Rows from block 3 of the image encoder, named by matrix and row number. Rows with one number belong to one neuron. Each number is 500 + 25 x the weight over its row's rms, rounded and kept within 0 to 999. All counts start at 0. Numbers have three digits each. After the name is the row's rms in percent of the matrix's.
# gate: MLP gate (encoder.blocks.3.mlp.gate.weight, 336x128), inputs 64-127
# fc1: MLP up (encoder.blocks.3.mlp.fc1.weight, 336x128), inputs 64-127
# fc2: MLP down (encoder.blocks.3.mlp.fc2.weight, 128x336, transposed), outputs 64-127
gate.179 098:512501473477509477531527518508498517532536495508488517522550495542548513478549432528460508512514474504488498481495504510494554526555509511510490472495509568511534482494545545506475442516540514
fc1.179 100:475517513505486519534480503479500534508542502472495541512537509481540484488468523536497575502537477497544517498547486461521477560491478514454486477493514495535537496501467514522466497483505554
fc2.179 098:516432482456507524517459450498513473499534484488462497486554490513528479526527475501473490483490513469552526490502466439476515476461533498512520531496503513472498483479476506458490472485507480
gate.180 096:524518491483502474548487498472482534464519492439566475468489528503466500508510535467482528494499473500537516497526476454496463539492515541482472484502473529498489529465460492526517473468530504
fc1.180 098:484491477489492529454568511439447492509533498534470510524484509521508551490509509533486510492529554514482481468511520503513483485468532500533509544476511581523529500528485509466490482515530532
fc2.180 092:499433496470509455488474475521517490489543503526503517498446484483470500528498488506480467522520527496475500496472516468541512499483504514512529497553535488493437472492529509489554467444546491
gate.181 104:497481497542528559501541516506499509503519536503510514498545490511493466556503481497482535541507515509463491517500473520483565492490509514489480489461526498503506517490531473481510491506501442
fc1.181 103:527468530503484521505499501515488516498508537470541453501520519526467517459515479503467569523499514522480494444503488464481494507520501535472545480499534525521482474512454534499526518556514468
fc2.181 101:491524543515503480521427476502492512525511493534481464502483518476506486512485503541505482517492476453508510539486533509480514532499453495533515507541481454497501512520559500505505482507490535
gate.182 097:484533523468469495535542459525486495522495501490496490534493478525530506465480523487509452504484495479471520522526474475505513529561451513480494474509526491521527496517529495520489500513509509
fc1.182 096:531496490527505518467481549461514516491507541527527519500489547521414525459509521502475501489547475538488524494449514531500463500523511472511546534525494485515489502472487488524497460519531477
fc2.182 091:511479501505512523481506528511468494465504513482548494453489510506508476511537482491536497495496484525470515549512495567516484528519521509494435477502503522542547451530471518483526460549528494
gate.183 101:497486531493491514496496483473474516526513476507518493495479511473493578429475453471504520503463473499503511514515514471487464499531518518466472486480507492525476478481505489487453481476480525
fc1.183 103:522477488490535525501480502487486474496519511483452498539450521501492474482507454451533512491513531538452500522491503538533467503484539539482472504553518511517510538488504511537547473512488469
fc2.183 108:486518533527475515502524517481475520516519467503486466468496485489508502517503461492482498465536462476492497498506515523502466505493525462491514497486502480500477510506432525522454478479521494
gate.184 099:470551549477495518507476479482512519509519455461519489508535465466469490501509514497543483523519512484543521529514516532515533521508468504500495505513511515511483489493487480485498508499471512
fc1.184 097:477477490521508552451540480516484528471501533541528467532521507473470508490507496462537510560453499476506498511512491499484533504521487470510521473504483507491524460517499477506489534476467516
fc2.184 098:521512517545499445507460480472553488478472517496521473501465491515475509462515528509489522489522485511510487509522474468501451452497508516476485503507493505490463534445475511498508473504506473
gate.185 101:491521528523492496448527488517502536550533515511496525521499488516475549509521525491515526512459483472528491502499449469509501504468529542521533502551531504551521508538506516499439513524515522
fc1.185 096:483513504470500507516510506479510500519476485469528560538543506553507497550523485513466510490514470467519576457496478490511522544495512525496511487490507469536473483523511550497462523495467510
fc2.185 103:548500520547495515500533485507512501466515512513500472493461529513483513527494548507555508544510524521536514477511491500470476482495525490510479543517537512485517463444533516529548518482520472
gate.187 093:484519510501532520559466490437519499504504473499529495497491482516468496480459525496470509500493495472552507484484526474519482492500506517488537477535491479511517496475474496503555474478458509
fc1.187 089:483509500531535460529489523531488530488512457483531500483545490479462514526523507531488495524443502554488493500473468453514535520500462539472507500552504498519520472502516548517507509500482512
fc2.187 086:516481476521539515468510495493514467481505540495465502572503485519505496444501528495531504488532545478520471543498465467507481507531506473531513517506512496508503540509486491487462522564470499
gate.188 103:528509488512550482512484527475508519477480483466525465488520550504544495515509507480477512501491488479504498521499520475460478511465469529501464534492495490536494465532442473522499496520427482
fc1.188 106:526504515519470510558485471499514469467501499481487511531513510514514527490457557519520471494491500517505487465507432529479507496523536483517488517497495512510515550491520493503566503478484483
fc2.188 104:457532509526511516492487506510516506525477499449525501547500498527499517468442506513509490494519526471477496515452510504500470509510512490550517495526461526523506512517454509555487525454474499
gate.189 096:487453471434507459484509509465479520520468504509524515514514489422504473547527475494486485527497511545545538509540492484519494526533449509496517497469497503505516507493502526477523533522468480
fc1.189 099:526495475514483536569476478538485491538514470472498514499512519482502465525536523501512508535489516496544500488489551481516564457480519474500530526467500548463467491469517541513519488470493524
fc2.189 101:498530503495507504456500519487462478470554532542499525469558486485490469509505502528484554542480506514478474517471524530473524500491528472527522462517537462517464454485537516475459460497501512
gate.190 101:516499486504516496505499501538541501484453498514459490504573447502458471502475469538489515506475501511493498506521531493469533471504496459524497496496558524485504476493513532500487547492506503
fc1.190 097:483488499485517515461512511504485516483488493508490536502525519518506490469500526495478535500481475473462477470485529516483468527488504526482515507571460487495502463481480497532474481503458476
fc2.190 100:444502532452471571516516487515500488495530483529516510476566516528468505523524526484476483453470477514515505500539475510533528556506491501492496494485477480507518504529528496477452534493512502
gate.191 098:507453500470534510491498504543515492481467516539494505526466528527466439501496466470505515468517486452492489495480493514503495477494507514482492484491555461498480528462475511490535536542466527
fc1.191 099:568499475448506486477557482506498487487512505520464492456485513529527512478496473463494484474485513457512484492497504465456468469473541482481530531508518476451519495507469493495451524529477476
fc2.191 091:480526502506528473494544527497548536507499512528501453509513536514495459501534535473516545461496492517465475502515449456527451486502513497488481523525472504557504471503529486504470534514506501
gate.192 099:485483496478514521496530480515511494524492513513524497487506440449484495555523513465514481539526535534503530489527495479485519524510478496476489481468508443484553480529533551539545482514511535
fc1.192 101:528532462495563516452515511455508465463509503492499517548471474526504532539470479469519496471533516482506535520515512529484475494469499512507521510535476509510538495519501523500521503504499489
fc2.192 104:509494474525465486497497493514501539554489463551531488498448447548477502471484554476497510473494522482479517512527484536478500511484497518458461514476494524541517456542515464517524505516457503
gate.193 099:493462494510478533492460523550486475501498481496513508500495504467479495482472499536528533458483451490473503507492492534534513498450467466497471521460505471513527483514495478476437520498512506
fc1.193 097:516485559470496533517486494453493508500535533478489514518504504513478459498535509531512466502515489474478509451534527502507527485503430505506501521488498512474509513484463456510477521469516472
fc2.193 096:479527490473527471453448531460501481512478462466511540523525511543492505469514494472481526474512537513456526528502457537530505473494478514473508556499500535488527500511466466518513517538473478
gate.195 104:493471522483485527465515508461539507499496475465534527489494509493501488570501496463507478526497471492517484495543471447523469500476547486471482482469480523520468457524517516483492495482494471
fc1.195 103:485527505522507543466503489526485507507532534551528503504553503545461483476523532516489467490567514536497459488502463446482490545479486501496478524512488513484505483488532520489492460524494508
fc2.195 107:524508473480546514497476460487509499470525460484501520515507509523498496476495530518471533528494542452502503515509522485456480509517506506510525557544490513474518524523507511491499520488488491
gate.198 099:473537495516520508513546530512489540513528529533503517508533472524484519513542466516539539490538489520484501465515447526502574522527483473520480463521533488478493484472501520524525456486503495
fc1.198 101:489515523551477516566478494521495512520501496495506504510525532552520534501489489501486525548518508532473494477481445527501526524497500536449481470473504491481499494506498465525501434490543520
fc2.198 101:477484524486512507494491490539524493498514538503527499507532449511490492497477495524480475499464533495549505530484521474468529507504510484587525494538488540524467487489509528485483506507513512
gate.199 097:483471517513496470471459511489489489476506521488494493553456512549533540516504540499497552537473479454501499519505502484462528499528525458527511514517487498536503487548502464522472502515537502
fc1.199 094:502522480447545513511506513486445509508522518527498494529471473484504527538521499504510496489456483479552516503511496490529538486436552491532531461482522494470531481518497486488489492481536482
fc2.199 091:482522538521534519524511533499532516529525505513487487489511496477483536508507468459466515470484511511497554511498518529513501534533449497522510461531532479517465539526468536477452543489517519
gate.200 101:513535489495492526442517491503502568521550528517508501507488496487480537517477481491536540534490462476483468506506499464526463498453513498497537512509494514494464454538515497529481503494547498
fc1.200 099:478472551474510515494515483508481463462490480497497488511460480493496480460511488522493496473536540480527513529508503528464487481501501473518508475538496507526519521508514463498524533489472493
fc2.200 105:474485511461465513443531489433455537512499499520508535480472476498476534472500481517507529484496476492481505494496521504495492535511511512535519501509476506513473555544503502498450522507522550
gate.201 098:484480475488512492529481524491492534502495471514520510537479455489463490506507500488479506484445548510444518501480477501530512517538492495490532506442500476492488493490494497523510515508490513
fc1.201 096:542476532500522525474480523449462486526435491473468488464501508496482493467573499501444514521501509528461448509498480521479470498488495519542516524461525504479501511502490516547499536483504471
fc2.201 101:504515507490524499476478485552510485510528476490457492513511479483549513513476469502450534492490524479532493531508496499465504510556541475540546525475515546525506510480496484454496459499496539
gate.202 098:484467432516549492468544512528507499485516500534523517492475515555518525543516484485519501497485493502503458524523496463477526470471497456525501520484503463482470470508493516531455531495511521
fc1.202 097:462550533498462507480512531462552440493446490488494510495471507519451514444482499506486498495519486497493494498505510477475453495504457492493516484525524541496512515515475508456485501543510523
fc2.202 098:522446509491525514494520456479492510462514501457471505516547499494509514525510462540512550495511508465529471516518482488468508509511495511537531513509506536487509520502479462493509546494535534
gate.203 106:549464510499499496512486507541517499484483524562479521508502524482506506503495489486493466497513469446506501520485472509498512507475484507490470490514560514515503505499475488496495506519487518
fc1.203 110:535500492526544507447498491547484489481467526556485509491487501500493473484488543499512493477504537458496514532520487512454550504532467537519467498509557516489531492509488469503485501467487501
fc2.203 105:479511516491498493467523521506537525510455480487476461487531486511529479489539482467485551474536503507460472490499450451508540505538494468441520480483480492530520501515498497489476568455500482
gate.204 104:494488526501537500507453500521511501494502492494491468512502528496499548479504485478471524512532523518466521519502495462489472520484470537559515477493533520531510485509543512481448434488506541
fc1.204 104:550527487487476495482511488469520495489505493548475475490444496538471497478474502550490514500449498466520507460511540510509517472472492457460479523539498512507478482489452508508502463515484492
fc2.204 102:540440557512509481480489487472462475464509539518494459519528488493482497526489510521480531526523508466510492513467540551493483472467473502513506494494482523488486514452539509486499468539500490
gate.205 098:538501473487511496516509467511451511503499527543471502493512490493559513501508506517477471522536536508545514526458456539467474537507496477538486495503481483491529558494508488478470480495530438
fc1.205 099:477504509503499476488513497441472511472496528470505500501470505510520497524490514471465482482504498451498534508493489516510474488508537491531507528528482521497492491509474457503497534469497520
fc2.205 100:476478465471496508531516517492480467514546486519493503510457497471511482515465527484501494522510505478488471495524472473554495499493479492532508475481548473522491496523529506483486519508515516
gate.206 096:511505481516522497445451485491480484499476533475505520457484443510508552483481535487508498490520455473489478538487454508496538477508505470516508477499526508495511508544496509506454554446500513
fc1.206 100:532493536504493493496529525466542480541496505539519459492472510525465492449501493483540506498489494490451453501482518516501472476462497502485492499486541471539473518519503487512486476525511481
fc2.206 099:476538524489499578455484467491492517485498515488477525496504528515476505486480505515500561470492463490450465531485491505513532515513500480527528512525532490494486512534499481491508533511497495
gate.207 102:517481486528483487478507459480555497520485509502519452532479493459524546490492476496464461515468511454464449488484490514520472463481508453487514494508522492477508489512508491502469511521541506
fc1.207 104:493494544511539442506482501504539470468470524517502476495530443480516449502484470515496505523507534513499461456499478494495543531561467485515505502517485463488491488477534501516538502461529495
fc2.207 104:536498489522549474512481480500457498458510499474510497525517513541493485547486492475497463498483528480534483508532523505501485469481448459504533542527534508462536472501542522526538505480532460
gate.208 102:477502455504496513512457527504511514528499512541517544475515505510459496491546500498466514530495534512496497495528503533506507497510483503490473571545540521459525502497485519519523475459539478
fc1.208 102:499556470465503500539477547506533510521540479523459483481530469465508503518511458486497498525467505472492526477470515517494572513538510512484486537509462491462481490487503507525510506532532471
fc2.208 101:516524549459518542490520506525497512497521527474482488504565502450527483485460492516465512510500547497510489534475498492510536495488497487529532500515466519544516515534477529491515507499475477
gate.209 105:481501502509537530541442509527528523506522512513504485556480474497501508543519504514496532503500501520489539476534461500477494524524536482486511514451485476537506493537509473463451471533511534
fc1.209 103:456468497509514508490530495478483534481495490524487484516534480528520560475516521505559501510466480481497489506449495502466488515515497494508504489463499505495506472511512533464476540482495503
fc2.209 105:464523486497521487514501490509490484529464517460529497518506473490515493473476513459472497500512552523536524480493465453523531498506536519550536490549480525537508522472516500505470514512495479
gate.210 096:451486480501487548501498487452499520467526566469530490519483546499490497492496517455504494482531461527474522506503502515514496535560513530487486462511517514527502505480492529491558460531518487
fc1.210 100:518482521497444516489528513500528452499466529526487443483452539476489501478460526456505523486501524470488482488498487540482435462495491503489527527557530490507509531471517477504518507523512506
fc2.210 091:527495500500523501521472528511487504461496495553493458471489496497561497533511567506467490504532459515485552503510516512532481483526521475445487464527570524507527484488539514507514539490478479
gate.211 098:524476480523473458496507559526502518503473469495491546554511509492532535573542472475490504485501490498522529501511522526507526519440522511513528517479460515530527474544480487512540484518482475
fc1.211 101:509489504528497473489488486485525497536536491456533502502462511506494491454475472535510515498518435490492473526475488512490478531484512518501511487531525513476538523514457489497527447490484501
fc2.211 103:535544512499515496525482507524511531486527499519486459530488479553564511501515462507431513481481532519499495498489461456494522490534521512486521507490480534500483509522497490518474452484482495
gate.212 100:458524497498520489524486473443474515538508474472553512484509474524468536508523512504506513473473484522460543502507503513520502520485564536470507492455482500532518523502506557511496488475474524
fc1.212 099:539493477512511501491488500515467504531542552512479503481494502506525475556460508515485454501515493526482502490491486511522522471513482506517502509528492468468487520490503506485497489490483459
fc2.212 100:514484536513468508469511445492466552492509510523519471483527506463514486511483527509499497493483487500491547510516498545534466499473494456501485509507499451500506521517468474498487530459507561
gate.213 099:526490513512508503547466520481507477523518440504509476488512487493495489496497491456478487547484494523495482514526452524434508501501500508525481502491475518489463429482484505483493541486521470
fc1.213 098:484445505509448523477502470499497465499493560506539516462465531507489530491513487466514499509490508472425476514493507524487501476460503504539470513481538485522490544486506481476449465515499503
fc2.213 102:517431514540513511528479460480487486445507538545476495497470515512434477517486444492504549517515483508510508493491492494463473494468519485532488496534525457474505459453500520484493470517533501
gate.214 101:523503505490540499494515444497534496499522493503482469465556532496523500501518494445451511569500476511461450468522515521472535530489495486512495505510515506495480461519482487503456497462532519
fc1.214 098:527470529522516502532477483476491481470499463507467565511498495495448508498520515483461524482463497538472529476539533482492521475488464503481494515509523500511524508459481521505490494553502506
fc2.214 101:467515519435502513505517512493516556526475535519498499477475504505483528511528517491500515494527473491490504506548503502533529516489480494544479493487473449510510507541528466521513543560477525
gate.215 099:536521505495464507472490469483510509517494505496491536510454515535476476497471491523518523558480481491470528541510517463499488489489521541519485477507514522527435518480466536503507490507504524
fc1.215 100:471451531508510521537505524482482500503529516480484529465487541470558519534537470531502472552517534493466559521447520529497531503500471504496489506510510470497517459506497512506471494513499484
fc2.215 098:511483494500462498496462495476503497491537503522468494464518468520468500541480513499516531542541446471552537550496501508495517498530467488488473512491471484507490466503469501488536489543497504
gate.216 104:475524528548539527512511497502499556545501511491475552515515476507495493475514523531514472472512466513513540529504514482537464540480539532518486451520519521518526509500494520500489517485456480
fc1.216 101:503499494508529474468521511510549495495520507508465503573484497520518511451468524492469491498482455479488464551477494504509471520534481465498472488515502495519512478518492445500495463488483477
fc2.216 099:494488461530495467502528513524504474476504492521445460502497516462526520494507441521522509486489489519478484455518499502527480468542518498471472439438530523521472508503450532487515461502490470
gate.217 097:518522493498474476517476468503551524441507535512489477464525499485505513496452512493463475531481506472490507493474512505461533502499527522483448563490499543500513460502526525489503534494493470
fc1.217 097:489469490493492449494488477494528477482490540449509501475540504519486528465499586506470524478504477531499515534523503482500491520504484521537476491484492511478477550495498480522509518473482540
fc2.217 091:530508489548458473511504500494509514511510502515503513487508487491472504515506508498506495512523482507494444506478480529468461443511517519490485497460510508480499467476489496537505506540505512
gate.219 099:531457476506542527507526487455515460499514498497470511481490462471508508456483541464497513495467496506495532515499508528467513474488470480520486480476481464526526475530489493484466510465475461
fc1.219 101:512487497515470478523493487514482491485478497443530549488499470533472525488498508489524546464470474522502500475491489444554504509472527512502481490454495542502533454480530524547491471549529480
fc2.219 102:550521508520503468533462490444532512489490538522502511486515514515492510512525488543498490509476495474517525528496497523506502488475476507534516532481472538503486488504489491510530467522435504
gate.220 100:494524512520496510502473543534528458495522501469482515438473495486495465480482494448523495547511499492490473482451539503476534519506461475483446497473502461481477521493533496508462507484486522
fc1.220 094:487507481507537418526471475531486520503489488486497475478534508519541498512480497502499532502511495535479445497490521531526486511498520492509461487518527487487559519477519530488503487497492504
fc2.220 096:493511485509502514508523512499533507532526484491539494495550513502480489505508530464443494507497509500487519484487533497535481561507513522532520491523494500526526492531538493504524523476489498
gate.221 097:507531512506454480517475523492523482473461505488551517467481472497539486515489513534514491498500525450508504506487489490459471489484501469474489502492517477554507493495492462556457521481522535
fc1.221 096:482532509496442526425495525489533518498484540522464476506501526464476492490477477527493495513490513461520475501488551517511499521508530520515490484482490511489519479519488507475504478536464496
fc2.221 092:463523532520520531491506536481536491500484522548532522510494448459496502464481522495498494496510492516495455494502511532486476507496556488467481479483455496484485441499449473490453494454524503
gate.222 100:469528524477478502519512491497488490531521535491501530476490477531491517512501518470473528475493471535499508476455491490501495515482518459433527454517541487467462469474485499460522518543481536
fc1.222 098:508490529465457489489525481555481495456514533471484499542528533520537498453538515494518543499514522466472487445508520503476475470530512495484492539530460541498507534508498469474549525491499511
fc2.222 098:494489483489508515495546504530492540527499476522523494468535458491513513506523504501456512485517506510509457502515491494529457488503547513463498467461543477499481480528514522538503532511498475
gate.223 093:504491489537494480554458543480473511512484501534473522462519472503445468534509501507469499479510513543471508526505500532534523534467498519474507480499540492508509499488516538504502506472476491
fc1.223 089:489496543497527491515504499533483500542541551515505535474510474503480497487490487549527531498465523533518515513510503475548530550500507499470479470518538515478497493475499503517481518502515464
fc2.223 092:522469512458517498451498465510512463468517498477465536506542536463508494493468519515484541517481518481493479532485467482477499528504480474526520533525518495506451505525480450476456479523507542
gate.224 096:471509499527463480497497519482489515476497475482535471474527524494482486466520508488482463536533531488515502496496509443517486510497516550494492538554513502468485519490555492524479481484506487
fc1.224 099:478522478448514493516503516471511537501518479530494490491451493481507502526498514472547498443500493489472476522491491521520490488491532526501484553476503497501547522471516476528504522488529519
fc2.224 097:514500501474494493521471506479474495506523496578515518480465485520524489514511474535504520478522459455502479511492488507478519519450482483459494564490518533538514534456489475516502462518483480
gate.226 094:553457511523493517460508492480519487476457542481467514471524508493530514528462515451487482497507478530522488485527504485474502501496489493536508502532506488481482491478504500466477522494445485
fc1.226 101:501525440484489541452518532454511484478510545460506494500476528513516495478515456480464513512533517536531501502508518535493486478501494485494481510480494544495487470494519527533472488505493478
fc2.226 096:515498505530517480511497527504565503485508512492519487535493494477491490511475509546514520524515510536494510561508502498472481541493494535469515502493518501489478464489508527518495530515496492
gate.227 098:481487511533513510485527460508502517498537504537521484471526518475494538526473510505491509514487518471493516464515468501497487527512499476492485486500545481529472472541508499457506480499522480
fc1.227 096:502486494486497541447507486515470524487518547486525468505492497452511503538486482500477502494506492496495481480516505495491450517500505528522490490447462478518498481552534493508497489448501470
fc2.227 103:492508473525521505530502500556521492488488513478459449495548509484500451506484477456471449498492512511480505520534496484518481512534501519467517490537515494491512490471507531482492498496485480
gate.228 102:506521493518503484551483509536497540531533470523479522524516501519551507492519467509503466546509515523503547526474476517494496494524483522543466539523491508458497516501502519542488496485525493
fc1.228 103:485500501480498561498530508507461509498496503540535522453498478534469454511547472530500489507470481509509483504487528437542542514470496487477532453547508515458515497484512495524472501513533484
fc2.228 108:497509544492505499496513492503437544514479508531525498475535462468550507518448456493479462509504498505482487456475538501499515490494512473498437484471492454517534480467479490484518487460505465
gate.229 104:512512511462477522495495496507507533475498530518442511510523472488552505504467491473572501529557508462529533479499520533477509486530529536499495487521530492497491518513468478524468498506518519
fc1.229 106:497496505467539486532504482470479548485490501486509517491514531474518512537529491533478481482513544467467528512490497514489504527550491498547478511461498471472510481456459503552477493457490536
fc2.229 098:512438491496513517498533472487499532459472466521497479456535485485492553508499534501496507532528487478487521495469519536457458503478522483517491513474499509481500484488502506510487527476476474
gate.230 099:495521480460463486534467495504531515475449505512473458469498503528461509457483509466532497470481496512461487477530478497495521474499468527475502475500505468466460545485493488504544518490513470
fc1.230 101:485516535550531454464473517533459497512466435455500483525533496524482476550490507499500483508448468450496492498534497501479529497514541472463511474492497487514524490524516506538497533503490470
fc2.230 099:441513482510458485484499484482509472527500464459523472524535481529505490489467517514471482458493480500512482492501534478525496459483508482546500527514473509524510543508529545525482484516525491
gate.231 102:514502516491531513447557488525472541507508526483512519536504533535509486476496521513530537499452511520490500471495508484475490493523498478549489548497515537531465490471485478480508478540501552
fc1.231 102:486514536516414454535511473484467506516517486442490509539521496474523477475498502488483494513474477468472498511467498503527498505508481548541524503502521518500518516548526491498511501512501475
fc2.231 097:470489504491530488498530513503473544538512455525542518485475476526487488455517537507540473499497497522500505471491528544519492504501470512527475454464495485502513482505484516503529487532499516
gate.233 094:508483489523527510526462486491500494524479475516504472492513507462511475484517493524484509469500522568499495520484486553492530522506489511519493503457516501555477549453529475527496502443486523
fc1.233 100:530487492544497510459510460531499494436507526518491463517513526543491542496499516450521460519522479478539488526518467483480517460516538498523518481481512492499491527510499464492521470484512490
fc2.233 099:498510481514501502541480539510506513487485466505498535503466476542512457483533544460537471506490538511494516512509477512473543466478463511425458505462512489538520488503473504509525498502507461
gate.234 095:511527486520494479503471520497520527524459527476492526473455472498494527472477502509481478492493517520466524489449541524515538531486530524488472481529543547460481535484459488526560512515458529
fc1.234 101:474491513492512459525474517499486510488502459485519492518527463467497515542471468470477477506484480491503483519477491522517470493442487491523503464516483471580479452503525499534502473502484515
fc2.234 094:523476501466526498481456474504529503487486503511522493424569500529490488483460486499498505499504489489503483519500467473486507507520524456530526523513525509462472516477457477521524482515498498
gate.235 095:508522511490472494513457482459522515525541504475484463492500500497541484498495546496456505510516523490450492519513497516474484472536459535517470533481462503488509515463569492541531489513519489
fc1.235 098:515459454504494501535525485520531496455510458495527494509490478499522484488474498485490515475501510511498473484513455509489495471492548540489500507459480484541521516497491523495530536523508461
fc2.235 093:466530488468505460524525472460490480524493462482506473526496506517484484531531508504536488538519500460490538509473475459516502503524477481491530519555501515457555537480477480500523509503525508
gate.236 098:496540516500442517479495512524553497522480546459513489452515523511479476497446514545468535479494489485493503436512536491496468522526480511484492506489520527475502507504509551498498507512478504
fc1.236 096:475502520537530520541488512496441533513513514462480534491521489510498511479542505526482557483516509550524503476535461486500515543466487460482478475534464492496490496505501478530452491480526506
fc2.236 095:524506523493520497509445472447496490471514484500504491530487524524469484519521510481515475490511520499507522557505497449532548555474469472531497530507520509490499512446503513523537497520523521
gate.237 099:502493502504489517538455499483482479450502485498489563506469478514462472531509513526451509506493501509526486461486496448531531495459461490473490490516459519500524541452489479512527521497503500
fc1.237 091:486484515544516532575529517507464472509498478439464498500500507465503498534518443500483481466536509534501506502511470500465525516485510516526507539472537503510509496508515530527501498524481474
fc2.237 098:454512499515483510492502495472503540496497544515487513468532497500464508463503492481458505474485466498497485534460506497504536565528495447553491504488492486484509522540526521506468499485496529
gate.239 101:499489482519489431528485510487483468483478494458478478480498509493514514491462496491487502531521495531474492497463458516492547502524490529504498509493463495510523460502498523516479506526521482
fc1.239 102:494486440486484485508474456535493544537468521507514487460476543482486466526515526511491516454489503503478467484545476511501512493475512482502487505477526494467472519455520517522470477533532522
fc2.239 101:487493524557506532513520488505485545526526510529525535477478521498471519518524485499474483528486460520442508490518523488522477499459530532520455482470526485475483463494481513501488474530500526
gate.240 097:489495497484460497514527514506468513497473495508487504519472510512555483582509482473480540483475527517512516504503443483498482504530532472507493504521502497519508474528473470471482522499460491
fc1.240 100:515524510494508478512457478481479486517499532514540532487531531475516491540503481487451491478530542514507510482499517458492519554528508494465493492480499545537512489497515516547501535526504504
fc2.240 098:506507478469494551477518513489480539483478472465530522493514509470486509509522508522484556505504495483465481467512558486501504483532477494484476487475538494461512477507495473507527539558490536
gate.241 101:469490512515508534479494447531500500511503508466493469522456471532540514530493478490517511513452509476542511455476492437477484506511513532542484470531512512500497480526515512521477529515526459
fc1.241 100:487510484471502425534510514529502482481558505510473494480511490504472512507510507505523481511517475489503485531540517473460583491499478482482472510484501522470460500494482486493491488512484524
fc2.241 103:474507468475500511476504507474462498533507521538488486492477430491520492479488490509513509514473472494504545517487533465515486533490508473501459463467502496518472518533449556482504493487491498
gate.242 096:508492543483488517539492520490511494482478499474490518494521513511525496498517504471488483496510508506496512485492446562490477477516515499468531575502487452481538561483459515490532493489527524
fc1.242 098:517456496506546487549491511507484531510500474501522495477537477492466513521547526467488468475466437561514496522502536468502471510495476468475445452446459479551487513482536539512521496521485496
fc2.242 091:504490471462480496493491492462466495519516460414508538520540490493481492458490458491455527476489529505471490516512553533535550478525454482545513483512491524523499537500477507503507498524483572
gate.243 101:525474483486477489556541507482505486451472497489495506477485505501478470496454522502518528518498522545515557525488492501469471480535472529504539518534515490519521518546461521531523504468532460
fc1.243 098:523522495518485489519477524504498489505507486495523468447500559495469486537495497505504490491500491519499492509524505491520544536448466511509485506504484444531503502488491525481483489568466475
fc2.243 096:497543469512472507482492496481514486483504472491497486512535454500505509468496456540502504522516491474474565501476510484486511545555509489533535479494477512497494550474485506507497478532484506
gate.244 104:521508475525523462474488493475533487489461525520493516470513451512480534534523518466506480535514488509475544491525477470506500487463526524512514468467510477503489511543511527490478472519445499
fc1.244 105:535494485492511485515515539497443532486555515543500528494490486519511494562519525496514519525520480511546497520471506520477534479488496476479481525486469499479517510452496470514524482485499524
fc2.244 111:535456536501516485489496491449489463476531539485498467539510526520417476562503513512484508486511474487486477585496504515515489493447501483483459511508521521458486483508493509515525522539501533
gate.245 100:522504536532505481533466498494492488508490502497549552525494525482470463516469489509460498524508520549512479468527505491469497483467477505492513501537526516475483508467512475481513484498455527
fc1.245 104:509492544494550554507528465472471509493505480449505505492520496517486500570493523499483471471545524478477529505516482482486504493501531530544486488528505468531465465517492460505493476512470486
fc2.245 106:459507523468491503475472494492446513535484488499508493467487479499531506485479468517462515475459478491530533471503488525504499546541499478481509479480467511543527516521507500486491496493537543
gate.246 103:468454516533507488504494474519489489482514502526491489500457481499486500554497479464549477513491548460504521504508530442470519523479507516520506497489538519528453478496507509489467487539485529
fc1.246 100:512467491533503505461490480491480488478498516542498479467502529480460469545448512451554492515473499531490509488471483484507454519517484488471468474501505485542456526463509485455498525501470542
fc2.246 097:499495489504521500500540456458442501462550446491479514498496515546517540524485470506525540503530503449493456504470488522497480483479453474517490525486512514463481504517479511526475505510456502
gate.247 100:474487464497521514543483486484533507504487512475512483496510553546480499444503506522482528488501506508452496466475517498502530490510534518509493497486524522544459507486468532457503544482478518
fc1.247 097:509501478530467510565472482513538515476506524453509522476515515469530519495531508503499514470487507537511498493518499490537536466527477504479518485515490503466488501510531494531563483485456544
fc2.247 102:475519482512507513481546525523507515463446493475506466535490517494498490484517474527522531517489490536480534536564518508553512535539477502503458462476504486479521494546477481523493515500493492
gate.248 101:478468469506468507559490512495473518512501524475503550550501479501475544530511500511519476506509472501510520512496514506540480527507509494500508488484532499529541516557480506505503482479472499
fc1.248 096:494446538497495532513492482442519482473520532485539506541434503515521512515473552483528499455531488510504459507512483507472509490476528523469504513518448517474482481486468492498532483533516465
fc2.248 101:493549469486504544468475493518469504497510497492507514475520468476500515510513480481438478487469465513519516522546510532506519531518504488486529488454521502529514488499505472487494474508517519
gate.249 097:532484509502510509426507500490499465479504534513499530522527544527550553477508523460515514481507520477485502496483516541490454477463500514552463520476486502461494547494449474487487501526510491
fc1.249 096:497487469510500525498500536498502501467503502516486535542551483551538507520539502494479524532503525547503494504514457508464522496483468489508484496485406501483468499520520481502504536450512455
fc2.249 105:515456523521467529501510476485492510473518515471520528539489523473520534515447471531535509514500466513511511501502509456509514486469486458556490495518504494463495530514509548532490515475534519
gate.250 098:517553487504518512507489500480507512453501504491476512471480467515499484495434504493511532485494501496475550476475532483454494518551468527535497499485502519542475485480459470489511490465519472
fc1.250 098:511484444515483543487495486494501470457522475476475534499489511468475475515514517534494516483534501512505522451514532501529554511500520552473508534451489494490553498472497529486495478491482450
fc2.250 101:508487506489501489520477493463514532515516531536516505498521505485487520516483490540538533530493493474513473511508502506495516459550450449525525505491506469465511541546481509509465522456519558
gate.251 110:493503506467499556506544519504480472529527520518498514518465526457454491492506491511523553471494485529549543540502518496490466531444500515493503485481528501509486509505474500550507568549532497
fc1.251 107:512527532506490506529493508520526548535520523489509509466505525511456525526491498522502544504489503529487516508506504530470535498495483503487495522490502504524436490507497535511484432510487523
fc2.251 113:511512483470478522500532456495439460478510515488489477532506515484537530498474466553487503538484468466507495511474530485482537480472479498500509511504514548467512527505537489509509458497530485